python train.py --model="masked image model" --dataset="microscope photos of single blood and bone marrow cells" --color_jitter=0.1 --mask_ratio=0.6 --loss="l1" --qk_norm=false --layer_scale_init=0.1 --residual_init="none" --muon_scale="match_rms_adamw" --lr=0.0032 --lr_schedule="cosine"
Rows from block 6 of a small masked image model, named by matrix and row number. Rows with one number within an expert belong to one neuron, the router's apart. Each number is 128 + 32 x the weight over its row's rms, rounded and kept within 0 to 255. All counts start at 0.
After each expert's rows are labels from the 100 images, of 14848, where the router gives the expert most weight on average: "colour at peak" is the nearest of a few named colours to the mean colour under the peak; "strongest on" is what is common among them. Only what is clearly more common there than usual is listed. The data: microscope photos of single blood and bone marrow cells. In brackets: how many of the 100.
# router: slot weights (model.blocks.6.mlp.router.weight, 32x128, trained with AdamW), inputs 86-127
# up: expert up (model.blocks.6.mlp.up, 16x128x128), inputs 86-127
# down: expert down (model.blocks.6.mlp.down, 16x128x128, transposed), outputs 86-127

# expert 12
router.24 [144 218 150 111 116 135 182 118  81 136 100 129 152 159 113 152 173 170 115 150 106 131 102 150 112 197 190 128 129  92 154 135 169 151 156 132 118 182  92 155 165 147]
router.25 [144 149 154  95 106 172 102 151  69 162 105 153 100 120 156 111 156 113  93 185 111 179 132  83 144  49 174 162 163 109  99 186 190 133 159 118  98 139 141 124  69 126]
up.0 [129 172  93  92 197 156 140 112  86 162 136 146 140 127 109 140 108 112  72  86 101 126 147 183 178 151 112 161 107 104 149 122 102 162 142 146 130 130 138 122 129 145]
down.0 [102  70 158 125 100  79 126 140 217  93  93 150 145 107 149 142 170 133 140 108 116 140 113 149  98 105 101  99 135 127 111 124 112  90 120  74 144 169 119 116 133 142]
up.1 [118 156  60 125 152 143 124  52  94 131  77 167  94 152 131 115 151  90 147 151 122 201 136  96 162 137  91  96 118 184 144 118 131 154  98 153  98  62 106 146 103 164]
down.1 [129 108 147 149  55 109 155 159 189  87 162 104 143  98 171 199 107 135 100 123  90 111 136 140 109  93 159 190 118  69 101 117 136 118 136 118 123 151 144 130 147 160]
up.2 [124  42 107 119  57 142  87 111  97 151  98 162 153 104 131 107 165 153  96 134 143 135 137 152 151 102  88  85  99  90 103 160 117 117 105 177 140 125 139 208 160 142]
down.2 [172 145 151 129 181 116 153 131 116 180 146  61 101 150 126 137 128 150  98  71 106 170 145  87  90 170 147 126  65 141 136 142 150 112 177 137 182  77 159 140 122 105]
up.3 [175 136 130 130 130 163 103 129  97  93 157 111  40 105 159  89  92 115 127  96 160  96  91 135 112 158 182 143 102 103  81 114 127 157 179  92  97 112 116 152 111  76]
down.3 [120 127 112  88  65 138 156 153 142 157  94 196 122  98 116  79  93 166 124 139 167 116 179 177  72 154 144 125  93 104  98 145 105  95 103 169  82 142 113 115 117 164]
up.4 [118 156 133  92  78 213 114  99 167 180 132 160 137 101 106  77 138 132  94 145 151 183 132 104  90 139 143 129 108 147 176 136 148 101 153 145 131 119 154 134 188 184]
down.4 [134 127 168 122 115  91  93 130 107  79 147 106 113 132 194 153 136  95  85 161 133  97 125 111 168  83 149 151 147  73 124 119 116 140 151 137 152 100 119  61 201 104]
up.5 [161 105 139 129 137 105 135 107 165 106 138 149 137  93  86 121 132 124 144 187 157  93 129  85 102  96 138  82 125 134  86 156 155 122 113 144 144 124 110  97  62 137]
down.5 [206 118 114 158 101 169  95 132 120 113 136  63 128  80 130  84 171 178 131 111  74 164 129 174 109  69  97 157  89  57 146  73 168 121 126 134 198 114 138 129 139  81]
up.6 [121 152 190 176 138 109 117  75 138  59 139 170  86 141 135 128 145 125 123  75 121 140 104  93  90  99 132 155 196 174 132 131 174 104  80 155 207 156  81 143 129 123]
down.6 [141  52 103 123 133 111 159 124 128 154 122 114 129 111  65 131 156 115 176 150 174 155  71 183  84 150 152 109 118 133 161 162  83 153 174 138  98 102 139 103 129  94]
up.7 [149 109 141 158 136  75  68 169 155 147 114  96 137 115 128 149 136 146 145 165 174 126 123  72 107 165 131 125 150 151  73  98  99 121 183 135  89 105 123 156 103 170]
down.7 [163 228 123 120  95 150 140 112 124 168 133 125 141  75  91  89 127 112 103 153 129  99 128 153 138 118 158 140 129  57 153 119 158 141 121 122 155 140 121  92 182 124]
colour at peak: pink (96)
strongest on: smear: peripheral blood (99)

# expert 2
router.4 [131  51 130 116 169  85 166 110 150 122 103 117 145 102 106 113  24 124 138 120 141 108 151 115 119 173  89  79 128 183 108 106 118 121 128 137 141 141  61 117 118 110]
router.5 [167 121 148 122 128  73 157 146 148  77 127 128 138 160 150  79 109 108 141 105 128 161 148 120 138 166  77  98 128 179  96  72  81 130 165 163 139  60 122  76 116 160]
up.0 [119 149 108 159 162 162 125  97 149 190 142 113 114 123 147 152 116 139 121 138 219  85 138 107 170 146 213 149 121 117 137 117 127  69 153  85 110 175 175 120  85 134]
down.0 [ 58 127 196 118  83 149 135 148 130  78 158 116 107 137 149 136  92  97 162 134  71 113  99 152 168 118 142 131 120 168  97 197 147  94  55 112 127 109  84 122  75 150]
up.1 [144 165 130 103 115 117 145 131 120 198 148 126 143 146  66 146 120 113 132 145 135 168 125  75 185  75 131 155 131 124 187 142 143  99 147 153  99 136  85 121 179 184]
down.1 [111 163  84 153 129 191 162 103 173 131 118 129  86  70 145 121 108 133 176 129 168 113 128 158  94 126 145  97 139 154 129 104 151 135 127  43 119 148 189 100 122 100]
up.2 [135 118 180 129 131 119 113  83 141 119 111 119 131  53 133 187 148 175  85 145 171  98 125  92 168 142 208 132 166  83 104 154 120 142 191 158 135 110 132 194 130 159]
down.2 [128  95 140 157  92 115 111  83 141 175 125 130 130 196 136 100 124 124 119 153 122 128 121 138 147  81  92 124 123 119 137  81 132 105  50 136 175 177 119 121 160 144]
up.3 [138 151 141 123 114 133 102 115  86 143 165 138  80 135 132 139 126 100 176 129 123 137 184  51 109  86 191 166 187 135 158 162  86 119  75 136  85 157 128 158  74 112]
down.3 [135 134 177 108 133 100  89 151 187 112 138 151 101 116 129 209 122 198  85 179  48  96 136 119 139 163  84 102  52 177  98  99 136 119 139 124 129 149  98 101 132 158]
up.4 [163 140 128 116 161 112 116 124 140 148 106 110 158 137 131  94 164 121  81 103  84 166 113 106 146 106 116  86 102 103 189 111 159 113 136 167  64 141 107 183 154 109]
down.4 [144 118 165 140 138 159 116 171 120 130 152 141 177  97 161  49 118 103 150 152 189  76 150 149 130 149 163 141 129 104  68 120  95 166 114 127 117 102 180 145 146 146]
up.5 [ 81 103 145 115 118 158 167 152  99 118  97 129  87 125 169 135 141  91 159 154 143 105 106 130 167 114  87  90 138 184 140 147 111 170 123 167 181 200 142 167 148 120]
down.5 [181 155  87 117 105 100 123 155 135  84 164  94 194 191 112 109 128 151 121  65 137 155 116 126 128 116 124 145 131 125 124  62 133 188 135  97 103  96 119 131  73 112]
up.6 [140 161  99  80 127 155 104 173 126 128 100 144  94 162  77 105 152 104 108 143 149  99 158 181 126 192 137 149 139 110 146 187 174 142 106 119  98 137 150 102  99 126]
down.6 [156 184 143 141 147 152  89  97 152 126 109 120 110 114 117 113 146 104 134 114 112 137 129  97 124 112 100 118 101 160  56 157  66 212  57 113 185 100  74 159 126 150]
up.7 [127 138 126  96 140 102 155 153 127  82 133  95  73 166 101 142 143  93 133 102 169 151  94 111 148 132 123 130 138  71 156 139  79 111 157 128  71 179 115 203 172 156]
down.7 [104 159 113 153  90 157 123 153 138 142 140 128  78 187 148 142 172 145  61 137 128 102 131 188  83  81 143 124 143 176  70 175 138 177  70 151 112 117 191  76  44 137]
colour at peak: pink (55)
strongest on: smear: peripheral blood (41); cell type: lymphocyte (34)

# expert 4
router.8 [111 169  28 145 102  95 127  72 110  88 112 179 126 135 114 134  87 145 149 109 123 150 100 153  89 163 155 100  94 131 140 126 165 130 135 175  99 183 130 166 140 119]
router.9 [124  77 134 119 125 142 170 167 102 145 140 122 152 109 169 153 139 129 112 131 136 159  62 119  96  71 172 175 122 154 146 157 135 177 170  56  85 124 148 176 136 179]
up.0 [113 148 175  78 177 131 152 128 127 185 148 188  71 105  91 180 117 133  69  94 178 136  59 136 111 120 135 147  81 105 151 142 101 172 129 151 119  82 127 148 150  87]
down.0 [147  59  69 131  59 111 119 105 140 130 152  99 120 141 123  59 104 152 160 132  57 160 138 159 172 135 158 104 129 146 118 122 115 102 156 134 198 215 105  87  86 175]
up.1 [128 147  87  69 140  97 122 127 141 118  93 196 103  90 117 173 119 144 176 177 131 131 107 148 132  71 110  87 167 142  86 197 132 145 100 120 108  94 169 157 147  92]
down.1 [144  98 128 170 154  76  96 157 122 162 165  76 128 145 125  37 122 102 119  74 140 110 152  54 155 157 101 150  93 160 131  48 172 143 173 151 153 133 118 138 175 121]
up.2 [133  85 142 112 104 164 147 134 108  48  71 162 139  91 204 142 118  96 114 132 140 133  84 135  93 155  98 135 133  73  94 146 160 100 103 215 135 173 137 107 118 147]
down.2 [136 155 136 158 139 109 126 145 120 154 156 117 111  99  65 108 171 125 113 126 128 140 106 150 172 101 168 140 149 191 133  63 143 165 111  66 102 128 120 119 156 118]
up.3 [148  91 140 165 106 129 132 140 151  72 127 149 145 143 104  90 158 164 124 130  93 129 142  97 143 100  88 177 239 183 135 211 126 135 121 186 147  68 179 109  92 169]
down.3 [ 95 206  90 109 152 157 117 133  79 202 150 104 129 135 144 122 116  76 102  92 143  99 108 148 109 147 125 119  47  71 124  80 106 139  72  97 100 131 140 139 140 101]
up.4 [ 92 171 185 137 185 140 100 101 161  98  82 141 117 116  90 145 130 127  90 164 124 133 137 148 123 186 137 176 159  77 162  99 123  73 124 113  71  91 169  86 174 112]
down.4 [124 101  63  84  70 137 153 148 107 144 181  92 159 124 139  94 171 141 144 107  89 157  99  99 110  90 114 109 112 162 170 146 176 135 144 158 160 197 122 155  46 164]
up.5 [154 115 181  89 135  74 142 121 128 122 128  85 144  99  75 111 123 120 111 121 134 168  95  94 129 136  61 170 143 143  93  59 133 137 150 163 131 127 123 118 151 109]
down.5 [131 151 140 161 181 193  84  92 117 153 148 107 116 179 144 135 118 109 105 123 133  79 115 118 124 107 126 101 130 141 102 139 190 133 118 178  49 124 149 175 109 187]
up.6 [164 138 137 157 100 166 111 145 176 143 129 151 112  84 135 128 134 129 106 117 159 101 173 137 135 143 144 147 186 141 143  57 108 114 117 140  62 161 145  81 135 107]
down.6 [137 111 123  82 144 147 103 133 120 140 123 148 139 135 173 132 147 121 171  94 125 184 138 168 104 106 145  84 163 132 172 148 131 143  87  95 133 111 142 175 153 133]
up.7 [188 120 114 127 142 154 104 120 137  82 128 145 188 122  99 114  73  89 123 118 117 131 179 143 148 146  99 132 166  97  79 117  99 172 115 126 104 123 155 174 208 110]
down.7 [157 130 121 179 139 145 102 103 186 137 200  97 114 215 128 156 136 114 131 140 143 156 133 132 114 143 173 114 142 101 121 164 101 164  97 180  86  80 133 141  88 153]
colour at peak: grey (99)
strongest on: cell type: erythroblast (32)

# expert 8
router.16 [108  62 139 140  48 102 167 107 114  89 108 101  84 156 100 159 119 184 151 134 141 130 154  94 102 136 150 108 126 188 186  57 156  97 124 160 145 131 135 147 168 128]
router.17 [ 91 129 115  90 113 108 167 148 100 137  49 147 105  99 109 115 108 129 135 104 105 187 126 154 149  87 188 172  98  82 157 138 121 138  96 145 165 155  78 129 168 157]
up.0 [157  86 114 112 181  94 149 108 131 132 132  37 156  98 129  97 129  67  82  87 144 159  93 162 166 133 112 124 162  91  86  98 137 122 190  86 169  79 154 131 136 156]
down.0 [102 143 139 178 123 161 116 114 131 116 112 200 168 158  83 124 144 205 171 142  81 123 150 120 133 103 125 154 130 161 147 105 113 124 120 141  91 155 115 117 123 101]
up.1 [136  96 130  88 137 131 116 207 131 116 172  49 136 145 121 107 104  77 113 141 130 154 170 152 142 150 156  96 134 159 117 128 130 215 168 133 106 154 151 132 104 135]
down.1 [150 171 148 145 176 144 108  89  58 149 112 127  87 139 113 133 164 170 154 124 114 102  74 145 138 135 115 168 123 102 134  43 106 114 141 127 109 131 113 181 159 149]
up.2 [142  60 154 103 126  86 134  96  78  76  98 100  86  93  51 124 104 168 143 153  87 145 113 120 153 146  93  76 166 176  74 161 106 151 138 125 127 130 117 157  97 114]
down.2 [ 75 127 117 129  84 166 180  98 119 116  81 192 141  82 131 105 156 159 100 118 190 136 168 131 138 115 113 190 131 159 126  70 165 121  89  74 172 142 118 128 145 168]
up.3 [131 143 171  98  70 153 169 106 168 106 129 114 100 151 169  81  85 106 119 187 132 104  89 152 169 178 108 113 120 144 154 121 149 151 134 139  54 163 133 100 133 116]
down.3 [113 103 108 201 193 140 162 132 109 122 122 139 103 140 126 182 141 162  86 197 166  81 123 136 172 139 145 150 109 108 116  98 116 148 158 158 127 152  96 170 162 131]
up.4 [162 123 133 193  81 146 124  73 124 137 112 152 139 169 175  87  71 126 141  97 137  99  69 156  36 170 106 143 130  82 136 189 206  82 137  96 100 122 182 139 109  72]
down.4 [146  86 104 136 122 137 129 109 157  29 149  98 103 164 136  81 136  83 151  92 176 173  92 135 103 153  98  95 128 104 108 175  75  70 116 139 142 174  92  64  92 159]
up.5 [107 125 193 154 186  84 178 113 121 133 133 106 102  95 156 147 136 164 128 134 132 112 106 127 106 140  82  91 171 150  55 215 186  57 172 172  77 113 112  57 105 129]
down.5 [152 140 129  97  58 176 143 165  86 111 112 139 144 154 141 123  69 128 108  99  90 124 138 143 134 141 172 141 132 161 120 111  80 134 118 136  97 127 154 185 178 119]
up.6 [137 144 166 126 144 168 130 149 153 112 165 138 119 167  86 134  71 136  92 148 172 101  80 159 134 148  35  91 104 138  89 147  72 128 150 111  98  90 156 129 148 182]
down.6 [168  91  87 140  78 122 137 117 173 166  72  67 130 131 164 131  79 148 121  74 112 167 200  71 162  89 187 166  95  72 120 107 126 136 119 173 113 184 180 128 181  61]
up.7 [150 160 121 122  72 137 114  86 103 196 114  68  86  80 195 111 121 166 114 117 113 152  55 115 168 115 132 178 181 109 178  89 123 155 139 157 124 129  79  67 105 132]
down.7 [ 74  90 113 103 157 145 156 128 129 103 135 178 111 137  64  86 113 125 106  97 138 123 170 138 179 113 118 159  81 119 131 137 129 195 140 138 131 154 147 176 122  85]
colour at peak: pink (95)
strongest on: smear: peripheral blood (98); cell type: platelet (49)

# expert 6
router.12 [ 79 125  89 127 124 103  88 133 113 135 109 140  83 108 113 161 121 162 122  97 174  92 107 104 106 115 159 162  85 170 247 156 137 151 180 121 105 171 130 125 156 154]
router.13 [137 141  96 124 161 139 130 155 138 166  94 161 117 136 141 165 131 212  76  79 129 145 121 130 114 130 112 117 157 116 172 168 165 115 142 108 109 190 110 108 159 143]
up.0 [195 109  96  95 221 135 145 127  97  80 135  83 140 104  82 155 144 147 142 141  91  87 106 110 124 122 157 146  81 122  95 148 198 141  94 121 125 119 190 130 182 215]
down.0 [106  48 169 144 106 117 139 151 116 174 106  96 172 123 158  94  93 170  79 109 134 134 157 113 148 114  93 152 203 122 146 108 111 139 132 171  98 156 122 121 175 133]
up.1 [143 102 185 196 126  94 149 108 110  74  74 136  85 124 152 126 132 110  99 157 154 150 167 113 128 166 148  35 138 161 132 123 124 121 114 131 126 104 138 116 184  67]
down.1 [133 156  67  88 142  92 149 113 169  95 176  75 127  59 110 113  59 173 136 127 101 111 124 148  97 125  97 201  92  58 115 134 156  87 115  83  85  83 135 105 118 139]
up.2 [145 150 147 140 218  85 135 190 130  81 133 121 123 116 129 121 185 136 219 118 107 101 147 158 117 147 133 100  59 116 120 148 190 142  96 119 145 155 148 131 101 106]
down.2 [102 131  97  97 165 154  93  82  82 162 111  94 112 129 176 104 143 102  46 123  97  91 154  93 136 182 141 121 219  95 195 128 142  87 165 159 157 119 124 154 130 123]
up.3 [133 166  89  83 141 124 146 122  67  86 157  76 120  98 200  97  75 118 146 140 128 148 133 124 146 149 129 174 125 105 119 145 103 125 123 136 154  89  48  93 164  90]
down.3 [136 124 119 152 152  97 113 118 167 154 177 204 104  91  62 133 166 142 123  70  78 151 109 134 132  75 108 109 144 108 106 136 105  77 133 114 111 160 145 205  88  92]
up.4 [157 101 102 127 174 138 130 131  78 134 106 151 214 162 114 156 115  84 111 175 137 126 120 111 132 153 121 146  53 117 126  92 174 109 161 205 112  65  76 157 128  80]
down.4 [135 171 117 109  89 179 139 202 174 145 144 135  90 146 175 142 140 141 140  37 161 103 132  99  86  83 163 144 139 163 112 173 137 172 128  57 107 116 151  77 138  88]
up.5 [151 139 120 114 166 168 173 149 127 115 113 136 106 143 151 170  50 120 154 123 148 163 137 126 149 140 112 137 145 128 145  84 113  93 174 112  95 138  53 183 148 130]
down.5 [100  93 113 151 115 159 117  96 106 121 132 124 113 164  86 127 118 110 115 125 180 149 126 136 115 129 100 106 133 105 133 144 133 164 114 204 134 166 132  63 152 125]
up.6 [144 132 203 123 142 129 164 135 119 104 125 152 125 129  96 164 113  94 121 120 135  77 133 158 101 134  86  88 155  83  98 165  89 153  99 135 136  27 148 197 133 157]
down.6 [104 161  72 147 121 119  80 133  73 113 176 134 103  93 179 115 226 131  78 123 117 152 123 126 142 121 123 110 117 159  73 153 130  87 141  92 112 155 129 163 112 127]
up.7 [109 159 131 120 139 130 132 133 138 178 162 128 144 132 107 108 138 129  83 124 148  66 122  96  77  94 113 149 189  34  66 128 110 157 135  56 138  80 130 164 131 111]
down.7 [181  80 154 151 144 157 117 171  95  79 183 131  75 155 105 164 126 144 152 103  71 169 157 139 179 152 114  88 101 180 132 135 126 123 175 158 163  80 145 109 161 131]
colour at peak: blue (58)
strongest on: cell type: plasma cell (31)

# expert 0
router.0 [143 183 157  78  94 156  95  81 113 132  79 198 151 161 118  91 156 156 109 107  98 104  57 129 118  98 133 152 161 124 155 123 142 137 133 128  94 109 183  87 157 144]
router.1 [116 101  99  77 133 124 119 140 129  82 155 123 157 188 117 105 139 129 102 140 110 172 144 163 116 108 135 117 144 134 133 118  72 138 130 145 141 179 159 112 140 125]
up.0 [ 91  87 136 154 138  85 132 153 116 109 115 115 103 129 101 125 130 149 145 146 110 112 114 159 202 127 179 102 115 126  94 130 153 131 142 137 181 101 114  75 159 144]
down.0 [139 194 134 124 144 134 135 131 149 163 155 143 173 123 168 156 114  92 159 171 136 161 152 131 149 174  55 166 128 119 125 123 196 180 100 147  98 140 131 132 103  97]
up.1 [116  90  92 120 152  72 147 180 101 114 131  81 118  93 128  92 104 161 190 158 156 126 141 111 155  98 118  86 138  98  58 132 127 152 131 197 126 125  29 172 146 165]
down.1 [153 186 138 151 101 183 138 103 141 148 169 129 143 183 131 166 168 100  85 108 144 124 117 155 118 142  71 121 129 121 123 181 117 123 124 123 173 145 139  93 160  78]
up.2 [104 119 133 152 145 124 169  58 144 150 188  91 110  95  85 104  61 135  79 115  92 172 156 109 130 105 139 178 120 166 138  35 171 127 150 130 111  82  65 107 144 143]
down.2 [156 155  38 181 114 116  72  67 109 181  97 133 155 141 163 181 139 128 136  95 195 101 118 104 147 142  75 116 136 140  88 139 129 130 140 178 152 147  88 145 166 110]
up.3 [117 165  90 152 161  36 144 179 140 113 165 129 117 136 138 107  79 111 101 127 118  72 125 101 150 166 125  94  74 120  77  63 172 117 155 156 154  99 194 124 103 115]
down.3 [125 114 190 143 150 200  93  90  93 160  86 144 132 130  64 163 166 140 157 175 161 153  88  99 114 160 167 163 106 141 154 160 131 133 121  76  93 122  89 105 163 104]
up.4 [ 67 104 135 109 118 127 115 116 171  83 158  78 192 199 133 162 146 123 141 125 101  77 161 136  75  74 108 167 156 105 172 108 163 160 147 170 130 159 113 114 152 129]
down.4 [183 141 175 169 144 141 117 160 139 125 110 114  86  79  81 145 110 112 174 145 150 155  48  81 174 166 141 103 145 172 110 104  78 133 125 124 129 112 152 149  77 163]
up.5 [109 135 135 106 132 162 178 123 159 143  56 102  86 147 162 157 119 123 120  92 117  73 143 147 143 145 150 118 146 174 123 199 131 110 126 123 103 167 131 136  69 136]
down.5 [151 128 227 121 144 148 155 158 132 184 154 157 131 141  67  88  98  93 160 191  90 169 151 100  99 125  69  67 128  78 116 111 146 164 138  52 143  88 117 149 135 154]
up.6 [ 66 147 114 138 171  87 142 198 125 106 120 126 181  77 167 156 114  95 101 129  91 107 121 126 154 175 126  78 111 113  99 190 138 148 144 198 145 103 128 113 114 137]
down.6 [164 175 148 150  96 158 114 102 132 143 172 169  85 123  45 137 164 117 151 106 206 138  86 162 101  76 143 135 129 165 109 119 159 124 123  49 159 103 140 144  91  94]
up.7 [104  76 140  65 103  43 139  93  90 101  73  77  98 127 118 130  63  47 157 129 113 115 126 113 152 174 126  46  96 136  95 128 116  75 143 128 164 136 148 156  94 152]
down.7 [110 184 130 191 143 155 120 127 128 155 159 175 117 138 156 127 199 108 162 128 180 117  74 137  93 110 119 163 135  98 180 142 128 171 115 162 116 154 137  73 108 118]
colour at peak: grey (99)
strongest on: cell type: lymphocyte (35); cell type: erythroblast (32)

# expert 10
router.20 [118  81 127 137  98 103  94 168 124 135 103 167 125 123 124 151 149 163 158 140 145 135 107 149 182 112 128 130 113 162 157 161 147 137 179 108 141   0 154  90 173 154]
router.21 [132 147 135 157  53 193 229 133 156 160 138 150  97 115 139 171 150 147 165 122 128 151  97 144 179 113 148  96  48 138 130 149 176 137 153 137 122  62 160 136 165 155]
up.0 [ 95 152 125 102 100 149 204 123 127 177  93 118 100  42 103 141 131 136 138  90 179  86  76 136 126 158  91  64 148 153  93 132 141  94 120 122 110 107  87 132 179 143]
down.0 [159 113 107 141 110 154 122  94 123  84 157  74 153 152 195 110 145 156 157 140 110 118  69  99 113 115 159 158  93  65 170 161 132 115 135 152 133 195 141 128 153 154]
up.1 [129  96 159  94 170  95 111 119 200 113 118 145 190 103  94 176 113 160 163  68 171 162 129  96 121 159 113 153 100 151 108 147 112  97  69 139 119 167 163 139 113 140]
down.1 [180 162 141 145 121 157 152  86 114 112 115 163  79 142 152  85  99 112 131 150 154 109 158 127 160 167 136 133 135  72 129 142 124 147 190 138 131  58 154  91 134 162]
up.2 [106 102  99 121  83 146 144  77 153 132 114 174 146 118 187  98 145 195 111 118 166 106  97 120 197  95  83  55  70 145 105 178 136 107 172 138 161 106 119 156 108 104]
down.2 [133 147 124 210 148 180 164 146 151 124 133 136 103  71  74 148 127  87 155 115 163 110 109 132 112 137 159 168 109 153 111 133 107 146 136 122 116 139  88 178 153  94]
up.3 [129 125 127 129 147  84  80  54 131 141 169 149 112 141  92 199  92 100 138 102  88 143  94  81  95 141  84 124  91 121 126 152 126 140 136 108 148 132 161 150 129  66]
down.3 [118 159 164 145 155 170 139 165 123 114 106 121 132 164 128  79 154 142  92 162 178 171  83 113 168 126 181  90 149 101 116 136 123 122 142  94 152 111 115 137 122 139]
up.4 [109 161 119 115 138 162 174 151 141 112 105 145  98 133 155 104  77 151  83 111 132 160 134 111 174 121 170 175 172  73 104  22 133 145 137 112 147  89 125 119 157 158]
down.4 [154 122 102 102  78 105 103  62 119 121 137  91 184 110 153 134 139 117 160 162 101 169  94 118  86 105  71 132 161 195 133 163 112 123 144 147 120 171 112 116 159 134]
up.5 [104 138 176  93  73  82 121 153 173 149 123 150 149 161 137 116 104 141 129 113 124 175 111 198 122 104  86 105 138  94 123 124 137 126 108  87 110 121 114  86 153 100]
down.5 [154 107 121 142 193 145 164 148  75 109 106 100 148 135  82 144 163 126 123 129 140 112 153  95 113 170 147 137 165 124 121 126 120 137  75 201 185 175 152 161 101 135]
up.6 [103  70 115 135 161 177 140 116 174 164 133  60 139  97 140 177 137 200 186 108 108 110 122 129 181  81 181 103  89 153 134 131 116 134 122 102 102  95  93 143 149 122]
down.6 [121 181 148 142  93 124 129 131 131  93  87 173 180 181 166  57 136  55  79 154 128 157 144 122  94 177 148 115 176 124 108 167 154 102 184 111 130 152 153  78  80 166]
up.7 [137 146 175 231 156 112 141 137 140 121 164 171  85 128 104 127  92 140 152 153 142 138 138  75 129 111 150 155  66  95 164 166 121 161 103 147 128 146 134 145 152 133]
down.7 [ 93  93 156  34 159 165 102 133  77 144 127  90 136 139 122 149 128  77 133 206  83 145 124 118 130 112 129  62 135 103  49  84 140 118  76 114 201 135 165 158 103 147]
colour at peak: grey (65)
strongest on: cell type: erythroblast (35)

# expert 11
router.22 [156  73  98 128 131 107 122 130  88 179 125 153  90 157 139 176  83 142 152 170 140 142 130  94 145 115  60 129  81 138 124 145 116 111 212 141 144 165  48 107 109  91]
router.23 [157 127  82 119 175 102 126 105  98 110  97 150 137 147 104 126 154 145 124  66 109 105  98 158 125 100 180 115 147  83 138 114 118 165 148 138 108 120 122 148 119  79]
up.0 [ 62 100 123 134 128 160 150  82 107  69 197 133 150  75 114 154 195 133 104 118 144 135  73 120 131 114 111 113 159 105 136 105 144  74 118 103 108 182 194 160 174 151]
down.0 [166  97 153 150 115  75 120 165 169 143  98 100  94 163 158  81  76 128 145 135 165 120 172 166 163 170 111 148 134 139  80 149  97 144 163 101 124 109 117  96  84 130]
up.1 [120 121 116 161 146 135 180  92 143 161 112 136  91 146 120 120 116 106 101 141 116 108 132 101 175 160  79 118 136 103  95 181 140 157 130  97 153  79  98 120  71 105]
down.1 [115 162 148 133 110  80 152 168 104 148 110 109 140  79 122 158 115 120 171 160  58 156 161 131 127  97 152 155 173 134 127  50 132 155 184 152  85 185 158 147 130 198]
up.2 [158 147 136 194 138 181 114 178 124 140 134  91 147 111 155 127 119  82 144  98 157 160 100  54  84 170 129 197 159 104  80 113 125 129 117  94 105  75 127 157 121 137]
down.2 [126 144  92  68 128  68 143  82 120  98 111 148 133 129 100  87 132 159 155 157  91  59 148 136 133 117 118  73 195 140 101 105 139 145 128 140 128  94 167 111 141 149]
up.3 [116 127 135  72  86 176 171  95  93 122 148 123 117 164 154 162 112  83 132  86  84 117 147  95 116  95 139 153 212 115 140 175 110 172 158 162  79 125 139 133 132 159]
down.3 [112 130 161 143 146 138 103 167  93  86  92 157  86  87  94 156 145 160 174 110 103 126 131 164 114 153 125 110  75 128  99 155 139 125 104 149 144 178  89  68 145  81]
up.4 [ 63  97 100 116 133 144  89  71 133 188 148  89 171 117 147 175  78 113 170 125 144 193 155 116 100  92 143 120 130 108 148 124 154 150 141 120 143 132 141 134 125 134]
down.4 [101 119 154 144 111 179  91 135 110 129  69 200 114 137 108 155 179 147  77  88 157 124 102 160  91 120 136 171 124 165 114 107 120 183 153 124  99 133 120  89 152 148]
up.5 [112 104 104  46 113 143 174 106  86 131 150  89 115 160 166 110 195 119 110 142 122 110 116 152 131 137 131 177 177  75 140 118 136 144 119 151 134 145 126 190  94 145]
down.5 [177 126 147 184 134 108 147 147 140 162 140 162 128 140  73 157  85 128 166  85 140 185 170 119 110 133 123 147  93 145 133 138 102 148 199 176 104 162 103  82 201 120]
up.6 [161  47 126 125 124 116  99 112 158 188 140 126 183 168 100 154 129 141 159 116 101 129  90 137 130  84  92  80 128 138 130 132 145 141 171 153 136  81 102 112 124 150]
down.6 [ 86 224 181 136  99 116 173 105 105  82 158 160 183 142 159 135 179  72  92 125 138  51 134 107 128 132 114 156  93 118 161 118  74 144 140 137  86  83 142 140 119 137]
up.7 [121 103  96 112  85 109 143 155  42 155 128  98 124 102 145 189 137 120 148 124 136  85 100  96 161 165 150 140 144 140 108 178 141 112 152  88 136 201 154 143 148 130]
down.7 [134 164 132 138 169 136 136 116 131  99 102 171 130 166  90 117 145 107 117 140 129  90  38 156  80 122  55 115 102 168 120  84 103 129 113 155 168  86 127 168 151 177]
colour at peak: pink (64)
strongest on: cell type: artefact (27)